python train.py --encoder_activation="relu" --text_encoder_fused_qkv=true --learning_rate=0.0035 --weight_decay=0.2
Rows from block 4 of the audio encoder, named by matrix and row number. Each number is 128 + 24 x the weight over its row's rms, rounded and kept within 0 to 255. All counts start at 0.
# convs0: reduce pointwise conv (encoder.blocks.4.convs.0.weight, 64x256x1x1), inputs 0-127
convs0.21 [102 140 124 124 129 113 120 106  97 138 113 132  99 137 129  88 145 117 111 182 161  99 161 161  61 113 105 143 119 184 107 132 130 167 132 147 104 111 157 139 131 129 123 159 174  61 127 132 142 127 130 114 137  97 151 171 158 102 126 146 105 153 133 106 145 108 121 219  93 129 130  80 127  97 144 123 128  98 153 147 107 135 114 129 129 160 127 153 125 150 168 115 155  87  91 121 168 146 122 135 130 107 123 149 135 138 184 126  75 141 133 124 131 128 200 142 133 152 132 129 138 119 131 135 178 120 118 142]
convs0.22 [153 128 107 139  96 146 144 127 116 131 130 130 114 129 139 136 146 106 126 127 131 136 106 136  99 142 145 151 113 161 143 137 144 210 171 140 110 110 109 126 133 162 126 171 160 139 134 142 139 146 118 133 126 114 132 123 127 166 136 200 115 136 114 169 128 125 126 117 183 168 159 127 102 122 128 146  83 184 145 134 138 121 108  86 136 136 147 127  98 109  59 155 134 125 159 171 141 103 137 151 125 147 155 108 164 127 126 119 107 122 152 181 139 113 156 133 130 136 144 135  75  98 147 142 157 113 118 189]
convs0.23 [108 165 111 112 145 131 108 147 125 117 120 106 135 119 145 155 126 120 126 154 157 125  94 129 144 128 136 103 140 129 189 127 123  95 144 120 117 142 155 141 169 131 148 125 128 139 118 171  88 107 104 124 119 103 123 132 140 133 132  79 123 100 123  95 145 134 132 133  97 136 126 106 201 131 123 190 216 157 110 158 134 125 126 126 153 131 158 133 144 138 143 139 119 119  98 136 109 127 118 115 134 120 154 168 124 109 146 142 181 110  96 124 125 110 142 105 143 119 146 115 154 143 145 134 134 131 123 125]
convs0.24 [104 113 150 112  99 131 136 137 160 114 139 157 148 199 162 134 105 133 106 109 121 127 138 105 130 120 128 144  97 124  91  92 133 136 133 138 125 108 135 161 123 127 115  71 109  96 103 127 129 131 121 125 115  99 115 128 107 103 109 124 130  90 141 114 113 174 127 126 132 137 150 119 115  98 162 140 108  96 142 127 145 114 134  89 125 192 133 121 135 133  86 107 114  88 122 122 125 188  80 128 139  98 140 124 126 104 128 123  89 107 113 147  98 114 111 224 137 150 143 137 115 126 117 151 131 100  94 125]
convs0.25 [115 142  97 136 101 123 144 108  91 131 103 124 126 135 108 183  93 126 121  86 131 133 101 116 145 123 119 138 117 127 170 126 140 111 124  94 107 135 124 125 145 153 154  99 108 132 140 128 150 143 117  98  75 153 122 108 162  88 119 171 115 134 146 126 108 112 127 114 115 122 134 110 201 125 125 129 178 125 161 134 136 127 116 128 131 113  96 161 145 106 106  99 141 115 134 131 119 121 104 119 117 147 115 137 133  94 184 136 216 126 144 157 122 146 130  75 114 139 143 135 134 129 126 121 128 128 140 140]
convs0.26 [135 106 116 127 150  96 126 157 136 120 137 141 128 113 127  81 103 115 108 133 172 146 114  90  83 108 147  70 151  90 123 127 146 101  95 113 161  98 129 143 100 134 126 118 124 132 123 138 169 110 146  70  96 109 165 112 127 123 127 131 135 132 119 105 161  79 108 119 117 138 115 108 123 122 118 141 141 123 139 153 103 111 127 119 107 130 168 137 104 160  52  89  92  76 141 131 129  88 159 128 126 155 118 132 114 114 205 133  73 129 120 118 155 152 102 127 131 119  92  94 133 162 121 132  70 156  84 112]
convs0.27 [105 153 140 117 112 178  96 165 113  72  93 140 146 164 122  74 121 136 138  90 128 134 116 129 106 105 134 155 102 103 109 151 129 105 163 129 118 151 130  98 108 130 126 117 133 108 135  95 137 135 127 149 132 170  76  87 151 110 144 135 112 112 137 172 111 114 137  81 136 134 130 137 109 108 129 162 130 129 125 122 126  95 116 154 122  96 126 121 119 118 135  63 197 125 160  96 109 122 124 133 124  91 113 127 147 117 134 147 110 111 137 166 116 163  98 109 124 131 130 130 127  78 110 130 121 135 129 152]
convs0.28 [123 147  73 134 112 123 124 140 130 184 122 127 128 149 142  89 137  88 134 121 108 156 122 150 128  90 116 101 145 128 127 110 102  98 134 113 123 125 144 106 176 148 108  97 164 125 139 129  72 118 144  84 157 132 104 101 108 118 166 104 138 149 129  86  99 146  76 130 100 127  37 173 161 141  85  98 127 125 156 169 122 111 122 106  97 153 122 142  92 154 110 146 143 120 134 135 120 130 122 115 156 126 215 123  82 123 118 112 103 122 106 120 115  77  86 127 138 106  97 134 165 127 106 174 130 162 118 131]
convs0.29 [129 117 152 102 100  89 145 141 111  95 114 122 129 127 124 120 125 151  96 105 118 122 121 122 148 123 144 145 144 105 155 108 108  91 152 119 112 113 116 116 136 145 132  99  82 124 130 123 146 133 132 136 105 116 115 108 111 129 120  87 142 108 150 121 123 111 143 112 126 119 138 148 100 123 116  93 141 156 131 152 120 143 103 115 116 155 120  92 129 155 156 104 139 127 137 131  92 131 116 129  84 159  96 122 125  73 107 128  70 110 124  93 124 103 110 149 110 115 135 100 127 137 117  87 132 121 108 130]
convs0.30 [150  96 158 120 128 147 141 119  88 136 102 127 141 122 113 118 120 125 114 141 134 108 132  81 110 115 150 128  89 113 123 131 117 128 113 120 127 138 141 155 140  37 122 161 158 101 107 169 123 159 128 106 128 120 121 107 127 129 130 135  64 128 136  98 151 109 118 123 148 122 131 105 137 141 111 166 156 120 137 123 114 133 125  84 130 160 152 128 119 152  87 129 110 126 113 134 127 127 129 141 124 148 144 103 122  78  86 132  97 127 108 101 160 118 138 138 135 162 129 131 113 121 133 158  78  85 103 142]
convs0.31 [105 140 130  89 153 157 109 154 127 184 128 118 130 129 125 159 103 109 132 103 138 159 102 159 127 132 132 127 151  95 114 148 133 119 144 134 130  91  72 132 143 166 137 138 153  87 126 141 132 119 107 142 110 136 117 118 130 150 107 180 115 123 128  88 124 133 157 130 149  79 136 178 124 157 133  95  71 137 125 152 123 118 125 127 129 126 171  89 101  89 163 119 110 143 101 126 130 134 142 133  82 137 129 122 135 121 164 117  91 122 137  98 132 137 138 122 123  92 149 119 105 125 120 132 131 147 118  92]
convs0.32 [135 123 124 122 113 126 148 118 102 115 107  91 121 109  90 151 130 128 112 139 110  76 124 116 115 121 120 131 138 144  88 132 125 100 116 146 141 148 108 141  79 119 129 132 150 119 104 111 179 128 129 134  91 107  96 142 120 113 138 119 126 130 173  97 113  98 118 133  97 121 117  92 169 131 105 111 143  89 147 146  99 185 124 108 183 131  91 133 167 135 137 118 131 120 148 117 125  97 110 129  61 132 113 142 131 169 203 106 111 104 116 133 133 143 136 163 131 125 122 150 130 118  96  84 123 134 124 133]