config.toml
dataset = "synthesized solo parts of chorales (CocoChorales)"
encoder_norm = "batchnorm"
text_encoder_width = 128
text_encoder_norm = "layernorm_no_bias"
text_encoder_layer_scale_init = 0.1
momentum = 0.9
orthogonalizer = "newton_schulz_5"
warmup_steps = 780
weight_decay = 0.2
Rows from block 8 of the audio encoder of a small contrastive audio-text model, named by matrix and row number. Rows with one number belong to one channel. Each number is 128 + 24 x the weight over its row's rms, rounded and kept within 0 to 255. All counts start at 0. Numbers have three digits each.
After each channel's rows are labels from the 100 clips, of 14848, where the channel reaches its highest value: "strongest on" is what is common among them. Only what is clearly more common there than usual is listed. The data: synthesized solo parts of chorales (CocoChorales).
# convs1: 3x3 conv (encoder.blocks.8.convs.1.weight, 128x128x3x3, each kernel summed), inputs 64-127
# convs2: expand pointwise conv (encoder.blocks.8.convs.2.weight, 512x128x1x1, transposed), outputs 74-147

convs1.22:113134087173109156109108111127110142136137129137135187132151152124135173119123125136068150121130109125142118172108105061161132108137129136088150138148111122151119132146173117123127159195104134
convs2.22:103133152138162145132087129115116113131092091117109120124117119130105132119066124079127125159078109120124112142119115153111135091114100099127120141128133134188056112138136126156134120160149176113130092105113126160116121120
strongest on: note D5; note A5; note G5; note E5

convs1.55:095154076083133150152146131103133113092132096103126112120118114095085134130121118119138078168112088151120094097121109149101111141102103112131173133112149120124173143124113114138152149070125112
convs2.55:158137136080143103129113137124080150102197124126150164148174127113095131109154153132202154173146151120124144179184132115151124131124209097146127144133090151123139131149164128129159145156133154157101130114084124151159120145
strongest on: note D5; note G4; note C5; note A4

convs1.38:128148077152138109149128128137097147124079155100111149128137135110125120095139113101144131090108113132112094151088128064086115116132131165088101144167142111145121136153132149110115095164104119
convs2.38:144129130141133116133087139115134135107103189126164122138150129102160149124130171126098157129098127154074128129132149132133113157148118091126134111116132135119139164145129088136127067151131091126190133154177121152137127146
strongest on: note D5; note D#4; note C5

convs1.60:120124119134141126091092111138155134149114189137128177118126131125132127124148149143116133082143116152167144123155122107157123083166082124156129170129166140083132105162129111136122109131114103
convs2.60:174143122130097164119130124094182118132090127128077082082130115101183136159134141151118177124127145113088116059130130127083123130113153091135162118125136067103120129102126119181082096146139104064134114128113144114164151150
strongest on: viola; note F#4; note C#4; note E4

convs1.21:120136081102108120095078131113138127131117136142134158123158119121120144149088089096116110112070176128131119126072151099157117116126102069171130104121105125118138111109105145113150099093140120
convs2.21:121089131134122109137126149109130157080141150146101156109128110153117140090151096146127131145174113159118139126116146098155141144147117090165127143136122137077227169118078066117131127154126129127151120113137136112105150118
strongest on: note B3; note C#4; note A#3; note A3

convs1.103:107112144142125173121177130129136139119164148179159138150095140118121167148110152126148135145095095156100176096175108198124151172118151124169141124142136125133157117120135104108107104136120189
convs2.103:085091125138142127136139146131111169110118102106111094113089147146100087096144118180172125165142124123118105137126105130144135111125098122114121082119123147111129101163121131125099159133165137157109124121102127169129131097
strongest on: note B3; cello; note E4

convs1.109:133152187166142151128136136136126192149137155161138159168113151120167146130112137121170129113113158153142099142186128187141127136126118133123153138144134100106173169142125154128131142136130144
convs2.109:128135116132130095128145139126124105106130114099075107114122170095099146112110133179108115125150135138140111146089119173108116081166127163103096102127111132113078128127167132115128091121115093147092089181120108120157138109
strongest on: note B3; note G#4

convs1.57:143118160144115157142110136117125094151201116108146115134116156171147145129128132133155152111123108116145132153124124132147151139157118110147172141130111134140119192147179157113154156158142147
convs2.57:119168137134118110110156120134120101147098113108184101154122138140108105125143182138119160127140140139118119144112135134136108117137088153114125123141151118124165109132120128137166123106119087118129121171134121151094104097
strongest on: note B3; note C#4

convs1.33:117128131167180091106110109086120127102094087113126144120104116149155117103105126176106129137154139080154160119128125134148153111095113135132124106122142130110112117164125134148099171156131121
convs2.33:120152149111075176137075101134120159153092129147150131118129181110113139120123110142148148096111111093145082138143102139133083147115159134124096128119129142078144158119141134137145123132129113134144134145181115126171129120
strongest on: viola; note F#4; note G#4

convs1.69:135137160154103126141119103137118138116090106140103134137176130127089096129152125141089116170119165106106154149113118107117115109136159130130080175118118147160093084075103168131116155128105133
convs2.69:134142133144122108093141093129127144143143139131122083136141106127161125133135139118126158134155088131145106099140111145132115145124113126119128104107105089146158138095126129111134095110155143131158130152155109107131093124
strongest on: note B4; note F#4; note A4; trombone

convs1.113:132123150072144100111138079106105115116087109134111140095179079126128109147126137124126134115139102110145152100121139132099120088104105149141087106109116120122081122152097119111138127123135097
convs2.113:081161109093175188130108099099156126167151116109134123121242125081120129110106118129119174173073112172133127115113096138144163152102171130115124143145130126124111126082129200126123133134133117103125130126161154113124108135
strongest on: note B3; bassoon; note A3; note C4

convs1.92:120122078112149126119091115118118117134114127129121108103182098136107105165117094141072121120131092090122107102142151116127144128092116131125157116115148119160142091136136124149144154108112100
convs2.92:150124134109163135128172102177126109122153117141094145136135073115146114124133193178107130173199150128170121103161139118100141143104163094122135136136121115170166096117084134167122150133137116103143104140100128096126134157
strongest on: note B3; note B4; note C#4; note C#5

convs1.121:079131073115095107122155111124124101124077119114097136129122132096105104136076110052124121110104135122102123126066113105095095131128119144120105121130116111107146138139114096155120107124162096
convs2.121:131146135137157128123079125132085097129063147116136073123179116141143125112105093121120137126080145133122146113092114100132143163141196141108108161136168093133088145106119156142105094128136110121122161082150102130163147133
strongest on: note B3; note F#3; note C#4; bassoon

convs1.39:134123087094141106154114067128161099133095136095163129079147105119115087134134118113135140104119135121124083141156098138133137139098142145147139136139147115163154135151144134170095152153131128
convs2.39:148105122101124159110122076146106135139156104145142097126125161146144115137125120108149119127131131152133110165123093076127158115113133082129150109133128120133131185086137170116096106087090130125129119158130119113162127178
strongest on: note B4; horn; note D5; note C#5

convs1.127:121115092141140131142139138151163140082097122126139129156134092139145152118122077153132143130115115100092170142135148088098105105148127121120107166138137066159108138164160128129174131161141111
convs2.127:023089104136164155138107108094138111078139133119146108113117122141131158134099101083127139188120133088135129126066089116132133121122153096119110117108101145126103139153162113102123116159117132192111135123123102133140096138
strongest on: note E4; clarinet